Weights of a small masked image model.
Model: encoder norm layernorm_no_bias, decoder width 128, decoder layers 3.
Training: muon at rate 0.0015, 15400 steps, batches of 256.
Data: trained on regions of photos with short descriptions (Visual Genome), 203450 training examples, 19.4 epochs.
Rows from block 4 of the encoder of a small masked image model, named by matrix and row number. Rows with one number belong to one neuron. Each number is 500 + 40 x the weight over its row's rms, rounded and kept within 0 to 999. All counts start at 0. Numbers have three digits each.
After each neuron's rows are labels from the 100 images, of 14848, where the neuron reaches its highest value: "strongest on" is what is common among them. Only what is clearly more common there than usual is listed. The data: regions of photos with short descriptions (Visual Genome). In brackets: how many of the 100.
# fc1: MLP up (encoder.blocks.4.mlp.fc1.weight, 768x128), inputs 0-63
# fc2: MLP down (encoder.blocks.4.mlp.fc2.weight, 128x768, transposed), outputs 0-63

fc1.615:503525450547482418472491488454556477470531467478494473517505584537463525473509472505487534524432505509509467462544574533461484439560451508461565500511432559481433468495518621469482588476534527
fc2.615:448453532519526558491529424435532463567528469532508530439524497539492461459518458489428466493536550589481500451507488495476510539503532468492431493553521569520439497442495567500475589569480532
strongest on: text has "man" (26)

fc1.605:563495539488487482459521561511466518483433479489486437571501499468615497498479513450541459457526463513580498483448528476511443458375519504532549538404548526482473507491548472487497529548540505
fc2.605:470452479485524577507404537556554596468507473524591503481493483546517447542446429514524539511504503515458486497457498564495495466463499514463559436536458489508573423435496484475457484471532522
strongest on: text has "sky" (55); text has "blue" (38)

fc1.174:513501521512520510468548492467521547521517519514494479506552570482510494540538508535554507539582540475452496512508512489493433501452506479444453536489469440499502521470593456477470493473495574
fc2.174:471548498474494456449446535491497464560541487583579534494558473521498519497534441453452570520491549552458492569461484521498472493473519539441482460401501512516484474517532424563455437411583464
strongest on: text has "white" (28)

fc1.304:519586534481489426454489433476530529485442514519547506481491473466540555508513529478520523476487496521544514531549510515534501496422447502470472504445504499568524441565562547538514502513503493
fc2.304:516541576538502481539502442536530522481449496554442491503423475523516477440538533503489408455451523471495501483492541505530511444502532467482497521492528455449512579578483484515560535463522504
strongest on: text has "man" (27)

fc1.346:492412541488502544564483493493588571510478442513510511631500490541448509506478535552568491465488468466484428507535449545564585527500509484433512486478543501487487453487502496506525375481461572
fc2.346:473479481552473476535564518510504553499512426449543470447468485394480533564479501514543470547494508553485365477497485457449519480499504484500450488509523588464541494513547509506493610558454552
strongest on: text has "white" (30)

fc1.326:467461424507493502505501467476505482536465519526497448431524575507515566549508493547499493489454541497467531447545532478525477479511441535526518619533435531541476561490456504438445484542478500
fc2.326:497556541492486509452426460532469448524469482472543524471488570499536505502412546529464506534624458509459474452469518549534524508452448477525437518462518456531453368512528499551509538512425561
strongest on: text has "sign" (40)

fc1.197:478506525487476420533573551574460476552524471482572543504562514510512514562535564514562445494465539549499469495523489476495492502541576429515491538469507520471380470461504474484558488566546497
fc2.197:535483546510549521472487495428503525520495443507481497510492472520525461451508487543419512490486453458494477494457479512467526444529511593503494553593461574525523535552448471474495459460536528
strongest on: text has "sky" (29)

fc1.99:489536469498480486550488607563472498506515475431460451510495423486458462510530554526481515417577507456532520489554462563470524502473520483437556472466493514599424511479408512493412504530567528
fc2.99:470473509498543524538468502506495525558515482561540551464440524561510546518496505499436513591472484502450523478464538431486426439509463484541531553449411435496480465545518526566532410472487566
strongest on: text has "sign" (30)

fc1.3:551557512550469511519450559597496533440534450489569433540534480464489439520539493492546528546537490461551527480451514527499472552430457543529547531509549585509432501496473473461459540483458470
fc2.3:476417422505527507482567467468458448551468504494503470444487590535500558546463493493482495490427544479425501532482497506515497452570475467550483433495429498527552434416521522511479495529535593
strongest on: text has "man" (25)

fc1.455:515550469441521497525541490523545540468488537467518552464446537451538563512518535486490544436493487459511516582555502555476500526492479558495525490475471463585524480503502544468453461483546513
fc2.455:438460525506482505508536507547574521455461489480523471432497523486462534515448481480558490526480523530442402464497552460464577443454558448461527482529473561464511517480537456495509576568428601
strongest on: text has "sign" (29)

fc1.422:499590564531469558436456504508450497506523438480540525502536575445506573528578513523482435527564511448484506518452472489552453509525533521564545432478476519507445510527495476566575537511484474
fc2.422:453445464504445503475475489567507505586525436465516466422552504518467499513490448423440561419488435526505468524504483565492434529563470449518465510519440487484534487557573481520532537492492533
strongest on: text has "man" (25)

fc1.470:497520514456515434479540448469505468432517534462412502540540554495516519432464510546467542508503466496486454469504478516512532464500485514462521491550449541474540508495556502438582558529457547
fc2.470:483433519477477523482423537527499592467496489549495492532465479590485472563474469492483468525531460492548500547534457520394567506522469499559496539498534486522567455473488460544460500470535529
strongest on: text has "plane" (27)

fc1.214:519556479458529491481441506547560543528498514555541492476502520465507531546505622535531414478483482508497451449438511445468467529522484515468470515532454491557439507539464443493490511549549485
fc2.214:489505551507550463549463416402495522512448481486505444428483546504543549513503525518498478560532496490473401421522508590456475494488547500480526544519533537510535492503494516425445470439490546
strongest on: text has "sign" (30)

fc1.198:508500547536469421535478489466508493486511488538551479506529458441591482527511516454549532505551489566467565534512445518533474550508553512481541460477549423452445568469531463487516564532526482
fc2.198:458477544459584535574454531512574441533488486494497545499512533508492465503495494512470398564493530571493560502579501516505459499451407442473479499507498426478534490498463517532551507497532532
strongest on: text has "black" (26)

fc1.267:561490529473499498536521487507540569483517486479469476483430512495560517488569476509589425445459531501507503470450500502460499508473454504475538494513579521472539487484476549526455481494477397
fc2.267:558507455443512487532475483468528436485520455528500476551410490498585518451523461510509529517494490488554474521522502481509449477529482488507541515518526579487531530475488521504522515453438498
strongest on: text has "tennis" (25)

fc1.236:475459469486510522477478458486462571553474509499509457429465540467528464511538471488578480472524532530489571495487574418569489543443460502504475478423526514410459496463501525464487498515470536
fc2.236:506481457482478451539481488550521543526473480511568509469446510501467481573529514465431536445477483500420501560513550437453492483469475432550460563483487474536443457545429477442485502465507501
strongest on: text has "white" (31)

fc1.272:555453533500478497569581448480418555512527545450497573490457482499535502517564488485547583471513454412479445508431540467525446462531480518482547467483566514566498538521472497491453518524491451
fc2.272:513452533425547454476552476535519498527512527499459518483510519514480556555440464510496451456543470444562551502535531460530470493496491582504553487524541541576527462464460465475492462415533463
strongest on: text has "white" (30)

fc1.712:453409490473462525561483466537493562474479460461486590427529538524506507482552430464492508487494513488463504582543476574473527557491490517471465455495505404533508536483487518516477505575509495
fc2.712:492500519474578513554544515458493417491509511401485499506601555511522517532435481471396494522489554473481592487532496562498493446482529516495484501517451472517477519488453435544464500473529534
strongest on: text has "white" (28)

fc1.29:487520552520493541468519422433483510472521404499493436507531456508552525489497509443520531497507506482462479504511500492475526518448492465475463433419437505426443464508437452521586514516516535
fc2.29:477485489514441494504514552531571571479483471475573481445456518438527541566460489461553486543485487537468363452498495472478554434460539436467490511502464512481528522513532503543506546531538556
strongest on: text has "sky" (33)

fc1.736:432465517496552504450472470517568561535518517436456464541498556528509542540481433454432469469526466526465473510435498563508437548498506511433533526492588615503441497508599537490471569527514511
fc2.736:423535460497481560567471480477445497536520455432513483500516523428467517550494584508519504576430572492475481515564494509459550468439501467496447443465423409472552557487497488503432555494508491
strongest on: text has "man" (26)

fc1.444:525486507555414544503620460504526474617480474485535473520474426481502596512504490507519471463593478493555492463493529528477494493502445420552477478514499544454478551521573472484527544493509488
fc2.444:491470475523483563519477470501458516532545508503487469499494557415483531415493488548535423466480492534540517470491460510468541521483539516517521490605422489455578549488450545551507449446469525
strongest on: text has "grass" (28)

fc1.352:532472531538498500507496528496558472483536568456445505474490487545528481445453537459568464569540563507479499580452473452457441523465506549537538431481415568474510562497543501506508479503443441
fc2.352:456485442478475475457533480502496571439483510501502490494470498469523463578469549449508528498478497533480340421499485412517496478491528567463509428531500513514546532477551521499565474485438522
strongest on: text has "sign" (32)

fc1.433:491394475503522498540452521491520435527511560551453486427554567503509523463475521487541391498470542529526580481520505512444458545475512555470467459513515480536457469495429545472496513546448558
fc2.433:493536498502476503476529448481449515472504512466568505528519506546551475553478524554445566542527463440463453488490474518579514471508455458444487544519567507504443478595512470542484512544538457
strongest on: text has "sign" (53); text has "stop" (26); text has "red" (25)

fc1.400:490502514510550565513657506461482551454500470506511500532506486422482493496508508527521553437499466511516513470444503508498536530512511552453537522527518545489527464545493433552515500528443462
fc2.400:525484519449478473538495487476481494477522569484507501504441512474519526457588366528497529427477455583470417472555499482562513494508467546458497494512561463445520526543478506522466540407466461
strongest on: text has "zebra" (26)

fc1.48:522523471496467471484485531545523524515525442493473501518552581535489454495464495462511494515471555500548476428474525494440460577471429502560529455534560600496452492464543477588452531505455499
fc2.48:465416526513492575505509416525508502573496488512519462474550517551438480457517399519475543468494494537480518566463652554461479499552510487501491505528373527478495522487583544549472496491433455
strongest on: text has "man" (32)

fc1.32:401536575483454444509490514528499547452580499483551446538493502497552526494475575446528508530441506534483489443475525452501497518484486418510537393482567516478485447464558495498477552421471499
fc2.32:540454471496577579535524419501464487548472435497554493524539532511427470497535473583485459541532510465394446559543444514540536469497498579424510563554448484528508557538510530530463463546483464
strongest on: text has "man" (26)

fc1.443:533484462514442543522478475525538500524497487483495566555527505525469486459419511409483549498499504504448503562493474581581518501550546537544524514505539531544508577558454472440501483556475496
fc2.443:524498527475429533485485457541492475444487538491483411529531513563522461503426549435531494430549499477500524497482451534490564536454390483422484583513498560474510441539555487513488476490484486
strongest on: text has "sign" (41)

fc1.104:536520519548485494489480531521437468545577469521575565484504517502480485518475547496517498525603528534502468441454573492460470583476464509525510493518496592510456440492536462501529513431467499
fc2.104:536430515521452523474539420552541572474496377438521458426528593509497467467527472447523571494461504517464504508525531526523480462549459480501483482539435514492490489477548545558427513471493445
strongest on: text has "man" (26)