config = dict(
    encoder_arch='vit',
    model='masked image model',
    dataset='regions of photos with short descriptions (Visual Genome)',
    train_examples=203450,
    image_size=32,
    grayscale=True,
    crop_scale_min=1,
    horizontal_flip=True,
    method='mae',
    mask_ratio=0.75,
    loss='mse',
    encoder_norm='layernorm_no_bias',
    encoder_norm_position='pre',
    encoder_activation='star_relu',
    encoder_mlp_ratio=6,
    encoder_head_dim=32,
    encoder_fused_qkv=True,
    encoder_bias='all',
    encoder_qk_norm=False,
    encoder_parallel_block=False,
    encoder_inner_norm=False,
    encoder_patch_size=[2, 2],
    encoder_layers=6,
    encoder_width=128,
    encoder_positions='learned',
    decoder_width=128,
    norm_pix_loss=True,
    decoder_layers=3,
    init='lecun_normal',
    residual_init='scaled_by_depth',
    optimizer='muon',
    muon_scale='match_rms_adamw',
    learning_rate=0.0015,
    momentum=0.95,
    nesterov=False,
    orthogonalizer='newton_schulz_5',
    adamw_lr_other_params=0.0017,
    max_grad_norm=1.0,
    ema_decay=0.995,
    max_steps=15400,
    batch_size=256,
    epochs=19.4,
    lr_schedule='cosine',
    final_lr_fraction=0,
    warmup_steps=1540,
    weight_decay=0.1,
    adamw_weight_decay_other_params=0.05,
)
Rows from block 4 of the encoder of a small masked image model, named by matrix and row number. Rows with one number belong to one neuron. Each number is 500 + 25 x the weight over its row's rms, rounded and kept within 0 to 999. All counts start at 0. Numbers have three digits each.
After each neuron's rows are labels from the 100 images, of 14848, where the neuron reaches its highest value: "patch colour" is the nearest of a few named colours to the mean colour under the peak. Only what is clearly more common there than usual is listed. The data: regions of photos with short descriptions (Visual Genome). In brackets: how many of the 100.
# fc1: MLP up (encoder.blocks.4.mlp.fc1.weight, 768x128), inputs 64-127
# fc2: MLP down (encoder.blocks.4.mlp.fc2.weight, 128x768, transposed), outputs 64-127

fc1.595:477456528491532533480491519471500520482484485546503517535494458494495484486489490502518458482514482510512504516573518507492515515554492478502486518528540533506497494458523495452583496510498474
fc2.595:490517504492510484501512516534515443473504531533503500471554508527456473513480491519468552499507482514477491482467490469495535494495504565507480509487479488521492510485473492483491502451514482
patch colour: black (78)

fc1.521:483529507437483486487476516521512438533492516515513511519536487507513517493529500529491534458526493489434499508539490521513496473512499490487504515461504505489541486499497445505527502486502472
fc2.521:493480511514484510498520483531478513496507478497495462497471486522489463477494519466553516536501509502529492525481494464505537508477525513511464484532496568518507508467554519527464491520490519
patch colour: white (40)

fc1.567:524496510473530510466461519522509504489510481467501506482481502512486526481540474469529522526519496524520435480497481474499502526457527496461525500488524510497513476507516506547474480551503484
fc2.567:531512499495488463513524534512474519524523508480480467449527499442513502504461515496533515453474529543486488520494459494527518495509492547528526544495465495473518466464499510461506525488494516
patch colour: grey (97)

fc1.514:483522507538506506541505506519477471536469483505516497546516480517558472467505501514482487457480473467508489463531526547484486522494498485495537518508493523460497484498487511528525524475487481
fc2.514:477551492515475501474483517492498493472514493500490532495503521496457521508524508494534562502488527497505493546479484475524543476522469543521449472530527488460470505487494499498523497509486470
patch colour: black (99)

fc1.268:525525518487525485472522451529505499512524507493540486497539482489470522545474508529486510513514494511482519472492492453507505530478492456489552505498513490503507496478477523534500480483500454
fc2.268:513481486509486502458472494488506470495477477470495510507467531467496518492482514506503481499450518524499473508521539526462496500491524543498460481531487508516436505509495491499538501502539509
patch colour: white (62)

fc1.671:528524532475521500512506512516506529489489488457472526467509479499483508526472474507501460509524460488497473518538542509505488510497474539513491443478453497489524508510525523519483502514490466
fc2.671:475537473517487485483499502498546501497558508462509471474518498536504506455504496479519549477481558524504514528474462513506439477483497483493439483503521515495476521506455514457502463509515461
patch colour: white (85)

fc1.243:482504515484511521506470525524491486496463524494474483520488504485487514487499500513523474518509499482509474513468478518493499542499515484497513470516502515473463436485523437499551515523464522
fc2.243:513501488520503466448506508472491480522537457516516523505476498514495515505549473532494509506467513497529551525532524468541510489532478502493527519491498463499510560508470507533439472430479469
patch colour: black (68)

fc1.118:517536507488498532463477495496459517463466539505490505508499512493480502483465466499507494495479546516516507483531512516495526520464503507460493483479518482557530534542497467520478560494494512
fc2.118:484496525478511517523510473510507457489464522526504492472529485535469516496442484494490515469515448507507485489508484462492549468457492537473482486534499494512520511503460520484541494483494519
patch colour: white (91)

fc1.466:517491477520460518483511521505482486515514522544501463458512504499486552494481529503490518491510490469498561467479526452492516475493465531484567506526464526483498498500517515488493532526504511
fc2.466:479500504482540491550522466496521451462461544506478492472547467538454503514452484511498546495524465533526497503481516464508537480463530520489491502507507508521501486520490501483505499462504527
patch colour: white (56)

fc1.735:488476537492561524552508429499502493486497484482483459550502506492515513497481527524486444476479545529523523515589470510540504526462522496482513517527529512482477534451511517515514498506493495
fc2.735:480522479466512504496505527517503479493556473496519502467503501480495443486467456469496496534516533469491508466428510437494510525552523500482481479461494491555481511488489491490485519507535489
patch colour: black (54)

fc1.237:504500516529545509519460514465472497450466503468489509520520480491524538483472533485502487492529532434495522502496549496502459519508469501531500497515507483503451471445493495547523471518499513
fc2.237:471522487501501474472520517549530477548514508501503523460503505516481513484532507487507485532498484526501545525484459485531535502444535497535491515459510512538535490472492460486539533457476501
patch colour: white (53)

fc1.453:504531512525465524500511480512495509479462477504538517525490543504479506549515480513521492460469466484503472521500498499496512491492515481487514451474515502507481518480488558500492500509550528
fc2.453:536496508472527513517490512484468499524517534530524486526441476492497482456520520491488486480499520475483473454471471481521502507532548533526494504531499528512530477510496451526504507522498460
patch colour: white (39)

fc1.230:519452505534526479476503494465477494479522489521534513492527450529498513488429494475507488537493498509478543496491509522533520531496485521504491513557462503514487488484496557524484520518543488
fc2.230:488498450450475534511497502492522509507467497500483492505529534526493512498514529511485487518491491534512492521510498501485468476517487505470493536455539491482505515562501468435522512490438502
patch colour: black (90)

fc1.475:496506497532542503489502502507479543556464509519523491494495475451481510481534490503530445456476459506482522477540487508465518512500530524489507522504533546502491497456519503455490539522507465
fc2.475:482458485470453477508481518510506478474524499493494502524460487500519533489472540502473512485479555514514499560490549441478509472538514515494506469479504510498468540507493475512509468463485505
patch colour: black (66)

fc1.212:506500515433507486531471484538517515499507471453499489501511534508559479486459507493498470509523515506514480503518444485459456528509482523512495513494512526517540479493492466518515506491505518
fc2.212:487484452551486487482526523466480471510493528517510530496504455484457521526549499523509521476441494486495505519465536497536523477505532485492502491484470472488492481539501546474505483478500482
patch colour: white (66)

fc1.441:479475443480544477463513536485508528532535492503532501478508484506541529472498479496457508491526532513479503510522481498525535540466493502469488525493482507464522456484514501501534535496496484
fc2.441:471511516507539507515514484518527443462451521541485535491505494499459506495484475496489557482505450532485509505496514490497553479481496521484477499530504505537515511498488499477523507491517526
patch colour: black (81)

fc1.496:488529501457528500515529515496497482446477475485499520472540542501488525479526480482522493458501492490466527516501533530513515545478540540502515527504515467529494508517500503524527518512532483
fc2.496:501500492496535506519505483498533458462486518533476493494569488513470514501434456504501522524502470503484502474497487486505557485481507546481482505462506517528507501517485513458511501483498507
patch colour: white (87)

fc1.565:492501480489497437493501478531464511474494502490475526491534493447483497515509483496490526532520553498486481499512463513552476517490532520502481506474482463525491520495450484460552508457483524
fc2.565:507507498503521511560497485497499461489486482512493491467504513524474493494460487522507539488517472509522498484480511461482498466465507521476487477544507489511518516502488501495507501514510523
patch colour: white (29)

fc1.662:492472536494494526507522475479484517446497457500475487494496520507447530477519526509505514500510489493451603509541466482477500481433492516511520519481530492493520475471480472478578475490497496
fc2.662:479492500503472533489497471481518502493535514513527524505509519510484483568466462493468489491526519504474480447538467548497483513542511484503475494528527498483512504485532508505472505554525532
patch colour: white (75)

fc1.5:490508490467494552501498532501505516515465487504536474507489495525483511443490491506548513492459521491513541521481493507522524487508510525503508494497500517499472562450498525542497506489486513
fc2.5:479503508502530532509492498511467450469491521484475514494542487500484493499460463558487508483553482540516472494505482479516484487501535556485485506509486499527512484522474507498476542478520536
patch colour: black (81)

fc1.603:483485495527474511470502569488478562501529502478489505517457527521510487518527518462509482517494553492508500528522469537507487519527497498513515518481493518485495495490536523494513514530504497
fc2.603:547496505497502485472498456498496478530541493476462496525512465413520556498483518537504497505446501499506498483502517466508494503492495494486489488503504463486523493498490483494454518517457462
patch colour: grey (98)

fc1.438:513468483500465478522482475482481495549540534523516481488488522479467468460513474498550510452501504489474482568533504489534510464465461500485503525496449495481496498460499526518527537501510538
fc2.438:480523519517492493531505514514525469508464549504496519520528494523459492506449489531498560519502468509504474513481475500480535499491512540487469499497506523509468522532471510463501518456508543
patch colour: black (87)

fc1.616:450527486505525520455517534470526549507506476518500457448534470469500501517487527512495514476511482469493491473505524505482499495492487481483500487491466449536499464528533514479534491526526478
fc2.616:529490463482481483484489537502501540518473512486522448556507517486533501476493477495509507522494514522525501510493521502510491522513484495494534521489503499499521546506477500468506438451494529
patch colour: white (80)

fc1.222:486506500518519525508475489524475516516483488537516458501477489517488535489506472500502518478546512514464477511540513477485504488495505522503501492492465559486512503505496574490490557460529501
fc2.222:462473523514492491540504454509513489458498541465483521490495530512468506526469466493526530507497481517488546493468526486479488529502531528512487494487491506484460516525526499510507443476504510
patch colour: black (96)

fc1.754:510505519496530482498530559515468515473514481487531523533510454483499483556498456520517514543498486486515543504459550496511490472461481526482481486511528485512511514523514512456489496469500423
fc2.754:542527440514481523478450488467499504503532499474457473484526494477513492484509554533476505530541498500471499469516487540486535537536527517489509538437501510477551480516501494504520453522519518
patch colour: white (47)

fc1.25:541547500488442469491479474503501481504506512543482477510499469546515475498482496516468495468503521501447493507531487481498543486492514517455502531493466500491496485503532566469486485526492461
fc2.25:486521498530576514531495502507533470458460533518482508510549501519446495531478488464494515504504470542506521502513522476500512499490511522517465510504531505490502491500467475484475514509499511
patch colour: white (53)

fc1.676:489522443497520477480515461538514523513542460480544555492495477453506520492498487493508540511528501521517474522541524473490450501475522478489496521481483527475522515506471520501488524484525521
fc2.676:485515557518471518468499518464475479516448507518520512531462491520484515495524500521523457497491482479470480497478521491494502489496483525483520462513479461505431465512550532476517487509478470
patch colour: grey (99)

fc1.210:487503518519516492483503518483519476480480492549516457479496499518552472546499506501470547526521511474515502480529509532476516456508531526484500521507481524502471486511508473485514542501497526
fc2.210:463487542488533514528490496499512472489453518512498490480536487509490512515452498523516545500507433530475488499484520480486556496481503541483485516529509511511498479516473512495480508454498504
patch colour: black (81)

fc1.635:483526519497522510481499479517512493491483521480511489451476471505535497490488556539480494429485465458530510517527538454482509507490492514486521530480496496481508523470488498527501476529497490
fc2.635:536503505503486487522513492512471469498513512527512459532493519485478505501484444503490511542492590518478519460453498539533495491521508523500462448531528512542497465482503495465498496482520488
patch colour: black (85)

fc1.644:472550519467554494502458517506488502468505438499494515476493488531484516539549506487540501513458489487497466495511499501471527518495513491507513547528506552485479496516507460469525489471470527
fc2.644:498459515500520498561528500518469456542525487512487496475529483539469473541477502502492519509506462549481466514486489500502507529505497521482499504499501483488511469523500494465545522443537495
patch colour: white (49)

fc1.101:508525540513510512489548523476528536491503537507448481487529503516532518468482470483505500502496497506446505441516533528536473522454507527475529472509507518486470509507494526482514492466501463
fc2.101:520494504482488495492516491522522469478499461537492487461506499466494531440494469476511486496470487463493513438534510516510539538480485511468472487480455477472536521564515544483508508508491490
patch colour: white (65)

fc1.414:495498466484497499489524483487532497534490483530502486501507525444543476494481482478465531517486500489486513492518538522481492492503498502476491499473501515501544479562509505491498516499485511
fc2.414:499470504506484503523479467493498460497484544531486515518535522586475508457477518506546512454551474536477528499474492533480517494467493490532537497543485512511469529501507494515503515501510519
patch colour: black (63)

fc1.247:534508512487521528485459491513512501493467464476545456497477505504525490519536481532518483479526460460499502478477482500482509504504524510482498490539512502482466500514459482501469512499480535
fc2.247:474509500491528518560499489516493463482467513528509484486537504536463516512446480498501515486522459548505488503497502464503540485486489536472473517511523514523514496489492493462531518461523527
patch colour: black (56)

fc1.413:485480491485478475498500545495485571511537445480482477522476500512512523509506527483512451536508522501510473538525470510479489497535515487535547507490488509473512487488546536504515518501511496
fc2.413:525489515534505503438494491497516463524531530483478525542500502470503519489520508486512528478464530500519543508463519499534474524492482499473490503493503457498504498493499484489459480553474461
patch colour: grey (99)

fc1.542:498499487456503506525478448510493506484541442538499504444482500468451512505466500497529493495477472522467542491481494533510546503490477456485501539532511494473497527469474521512527537470481519
fc2.542:511519476520499477513483469536520509480509503487498503500511487503455459537485533483469510446516557539493486504509489502477421519496491505497493569482513485504488506490498514490528468491522502
patch colour: white (40)

fc1.292:507488479473461534514512482505486506517484524509475486454474500510547481448514492439520517483472510552518531482550516522484522515468483520512511508478434519471502514479532528511477499545517488
fc2.292:517524499480551488504517512513510495497510509520533501482550497557456506533456508564499534497518487519487491499490499474500505488512476526491545504511528502511495492557483487484499505440457510
patch colour: black (85)

fc1.187:511491526440484501522513520518510455527483492497480490489518502463500499463509506484493502492526542531509483547502514519469530499483447489489444464537493513485490530520488500509496478487469499
fc2.187:495459441540471529540460511502521512513499514529527485536506519507447495508505462472499509515499505533471524487530494487480493485553491509488487484463484492507471515463493472491501494569506486
patch colour: white (44)

fc1.282:523473507545493546484490519521474507475476493511479484520492519535487530480512468490530469495503536506485518493468543527477501497520540504515497497472522542427488513473514542494465482451502527
fc2.282:488500511477536543517481454510513466508476518510501491505548479549468497503459495521502522497539458530494471481529492477502557480461526546470474511493498480519508500526494500493503504469521518
patch colour: black (61)

fc1.352:488476512519464476536528498491552477492500564529469500483499489463530504494469506529502489460529478493518502548505517483503483451532503499506494547507506478494508498504503477540530452502528470
fc2.352:495478537534528481548489492479507507498485509483505521534504468499457508487473498499502523536531507507530488527480490498511514546531512532502521468509524510482542513502506511425468528485529536
patch colour: black (75)

fc1.157:497486524494483518472485528520506498510461479506505491513516489546470477514488489528495462473474484504539521502489467529486480498552513487522511523497527487471562488465498518470514501459483502
fc2.157:498544494495492456443495507550474480504506470534485534491509446480494501498526528487502484496494481510526533521493526487503512497518510507468493513530501528463497502458441560441502499478480493
patch colour: black (71)

fc1.42:513492529502544505454508466449493466476491523502492487536469499465491457496508502457523507544475512507531538503523456496531518486491516518455456476520529519518482498484487479526501506504512487
fc2.42:519468487504436462513488488520496518501515477476482522455458506583491506505469512537484484521509541550468486502526525484477500515509508470547487546477490496528474506515574505468478496497488459
patch colour: black (66)

fc1.557:481442524487514498540486531506467503512483538534511497503508509506515445449509456490483504501511509469476469485480501439530504516518496501449553516474515492488485505450568518447501503485497512
fc2.557:484522470490535496524489475532503475495502491472514493489551495487458503527442488492472515495539454551459485507514497491468539477469503531490496516518474538524519508519470480500534505455493474
patch colour: black (73)

fc1.488:513569500475503518484509504486509434482545462505516513470538505468501457476530466503485545550466512497483526480518491493469503505459493447494498483494474511480491523480557540507508496509471524
fc2.488:466461519525488491500470527501519537526471532483478491526473517485465574513520476502496496521513527486503488537498525501527513540566527502497506488499475469462513484489485488478519492488469498
patch colour: white (33)

fc1.173:483489555475502484510565518495506530504456467529472473509479474518486534492523509503500502488532504473550520487540501496492538484486486513526477442506488539532516473466490446499489449524463467
fc2.173:517536470505467528462416478496494502526517485462510492512502508454538503502501515487496448518468509530495506534490536488490478492507472472487543531440515462456483515536513504474486535493513565
patch colour: white (52)

fc1.28:486458504525493535495495463486495513527549467474459524488525485435527502471495505496455501502535511481502498475501488521489485531533469506478514548461522487487488527524522491497517512494486499
fc2.28:520517498508531466514492541500515465502480526495556478528507478559491506520470466512531527490460486523521483501513511489495532484441501486530479461541485545483514441484511497458480506509512491
patch colour: white (30)

fc1.185:496503548461498507504479496468501485496476527489460485488538498542488498469455504503530503510539497493516472450503525490539462502504464492489540486487489481474526463468423504495528521526497491
fc2.185:516504491482457513546532474510477520517530485480447477521476522488496496524478511492493536499524506532452532433556465522478518518471480539498466491473542508475539503467524497476541523488529513
patch colour: white (40)

fc1.263:478466443531486497455439491502503480506467458506507459466491464495505487456518499522490520501474491456528478509510485477504571460519471522476511488524511482508488509464443518495540436478528555
fc2.263:474493495473531507544468490523523462472486538523483518491539490520473487533456484513491517496549424521499493509500501480512539459489512553487476514515499510486511501501443482478499497469506518
patch colour: black (94)

fc1.422:489528553496474514501511501468455515524423494480522505525514489482465494519438491503485477488492507485508496506478504508491517473463464518489454504461533479522479470496483475512515518494493522
fc2.422:500530448536486514489506530493524516491482516510490513472480433483534481508523539493523515556473519477505484474532479483502478506507490487539483501519480521480490479519558505519486522524541513
patch colour: grey (98)

fc1.329:483449487505521496483513492565503531479464525512507515490525450498488549523495512508497449523511486512492509506534488470485491512444499470468525522505512478517509468496476521536501520475495523
fc2.329:486516475502496511487492505512555474501507535524523509479537544502475495493505468487473535475538472498482492519477498471472486524515509535533506488527494520502506489497488481470500483481502514
patch colour: black (98)

fc1.680:491499492467496456497531471495505506504527509509480464506524491516467485505527529467504517496542522502444534552484471458485494494485501501524515526510495503525466468492479467472500503458530531
fc2.680:504507510523454459527489525544450510518504516514482492482505468464496498516489509483468498503487466486524494434532483494479505542478495495496493532529494470574495504483528538497497528540468551
patch colour: white (26)

fc1.378:499483496520495435466502451505497506541508488471562514524478475525533551483478520529540473501513510542520493493497544477489499492483549464522460482509502490529423466511473491525508536518508501
fc2.378:491547529477484515528444513498504507487509493531467506482489536540470479500455533492456475531512517538467512495524507525528487499520487505525478538480506459541481522509532502509500461462512481
patch colour: black (72)

fc1.89:517507507496500515470467512522466561491502519456487527522498521536507548505517473504482512471498514466480519489515517481493506478538559538471503482505490476478475529485496513507478560492492484
fc2.89:474462512484528538532484472518535470475473496501512489460526525513486480485431468493524519484515475511486462511487530505485481494475499525509473478480522430512516559540462513497489503483488501
patch colour: black (69); white (26)

fc1.540:506516472457516536477473518486482514470482498495492499489513502528496508499483451520493502463475551470492477495538515492481465423529557488471511497476497496470523536514474525447497538469494485
fc2.540:474515495487545513543507531504532467498462503501496518496533516507481529516478498441479510486512446539461468519482517456499543492506514535476478529550505505509462505514481495496548529494497504
patch colour: black (71)

fc1.584:502508523494459540526476484513523500464462481485496520496500461495471446543480494486516500472461507425537537507502518496479537503525506518509544488499499526520502481484496492451496493502557489
fc2.584:512478529508496474456510476494451498550487514496518466503494526483513544473534499473510492532529514526472471475512510538560453487486511489533460487481512527470528505514559482493483512504485481
patch colour: white (69)

fc1.409:507508484482528493480508516528538514510530505555505493516499495443496478527497519465486470465491515462486459499489516505506566499480512481459529491538530490489500527486482502465495489520532526
fc2.409:540462497474465481544504501510533492504479481518460467487507479561516470502486486542491486486541466510489528458515507495457476491533493505507518558491503530475514510476481516486528518509524501
patch colour: black (71)

fc1.320:510507490505469526527525494456509494456515479495510496471499496474522526475529518527511457506516500459481539549488473476476489495516489552533514484478451504519480514538489505502485444545473514
fc2.320:460512513492513492530545500534506454506501494525476510492559491533488511497450463509513547490464475480475485468521496487487489534477503530517463527490533512515501486480476493481515556456527493
patch colour: white (57)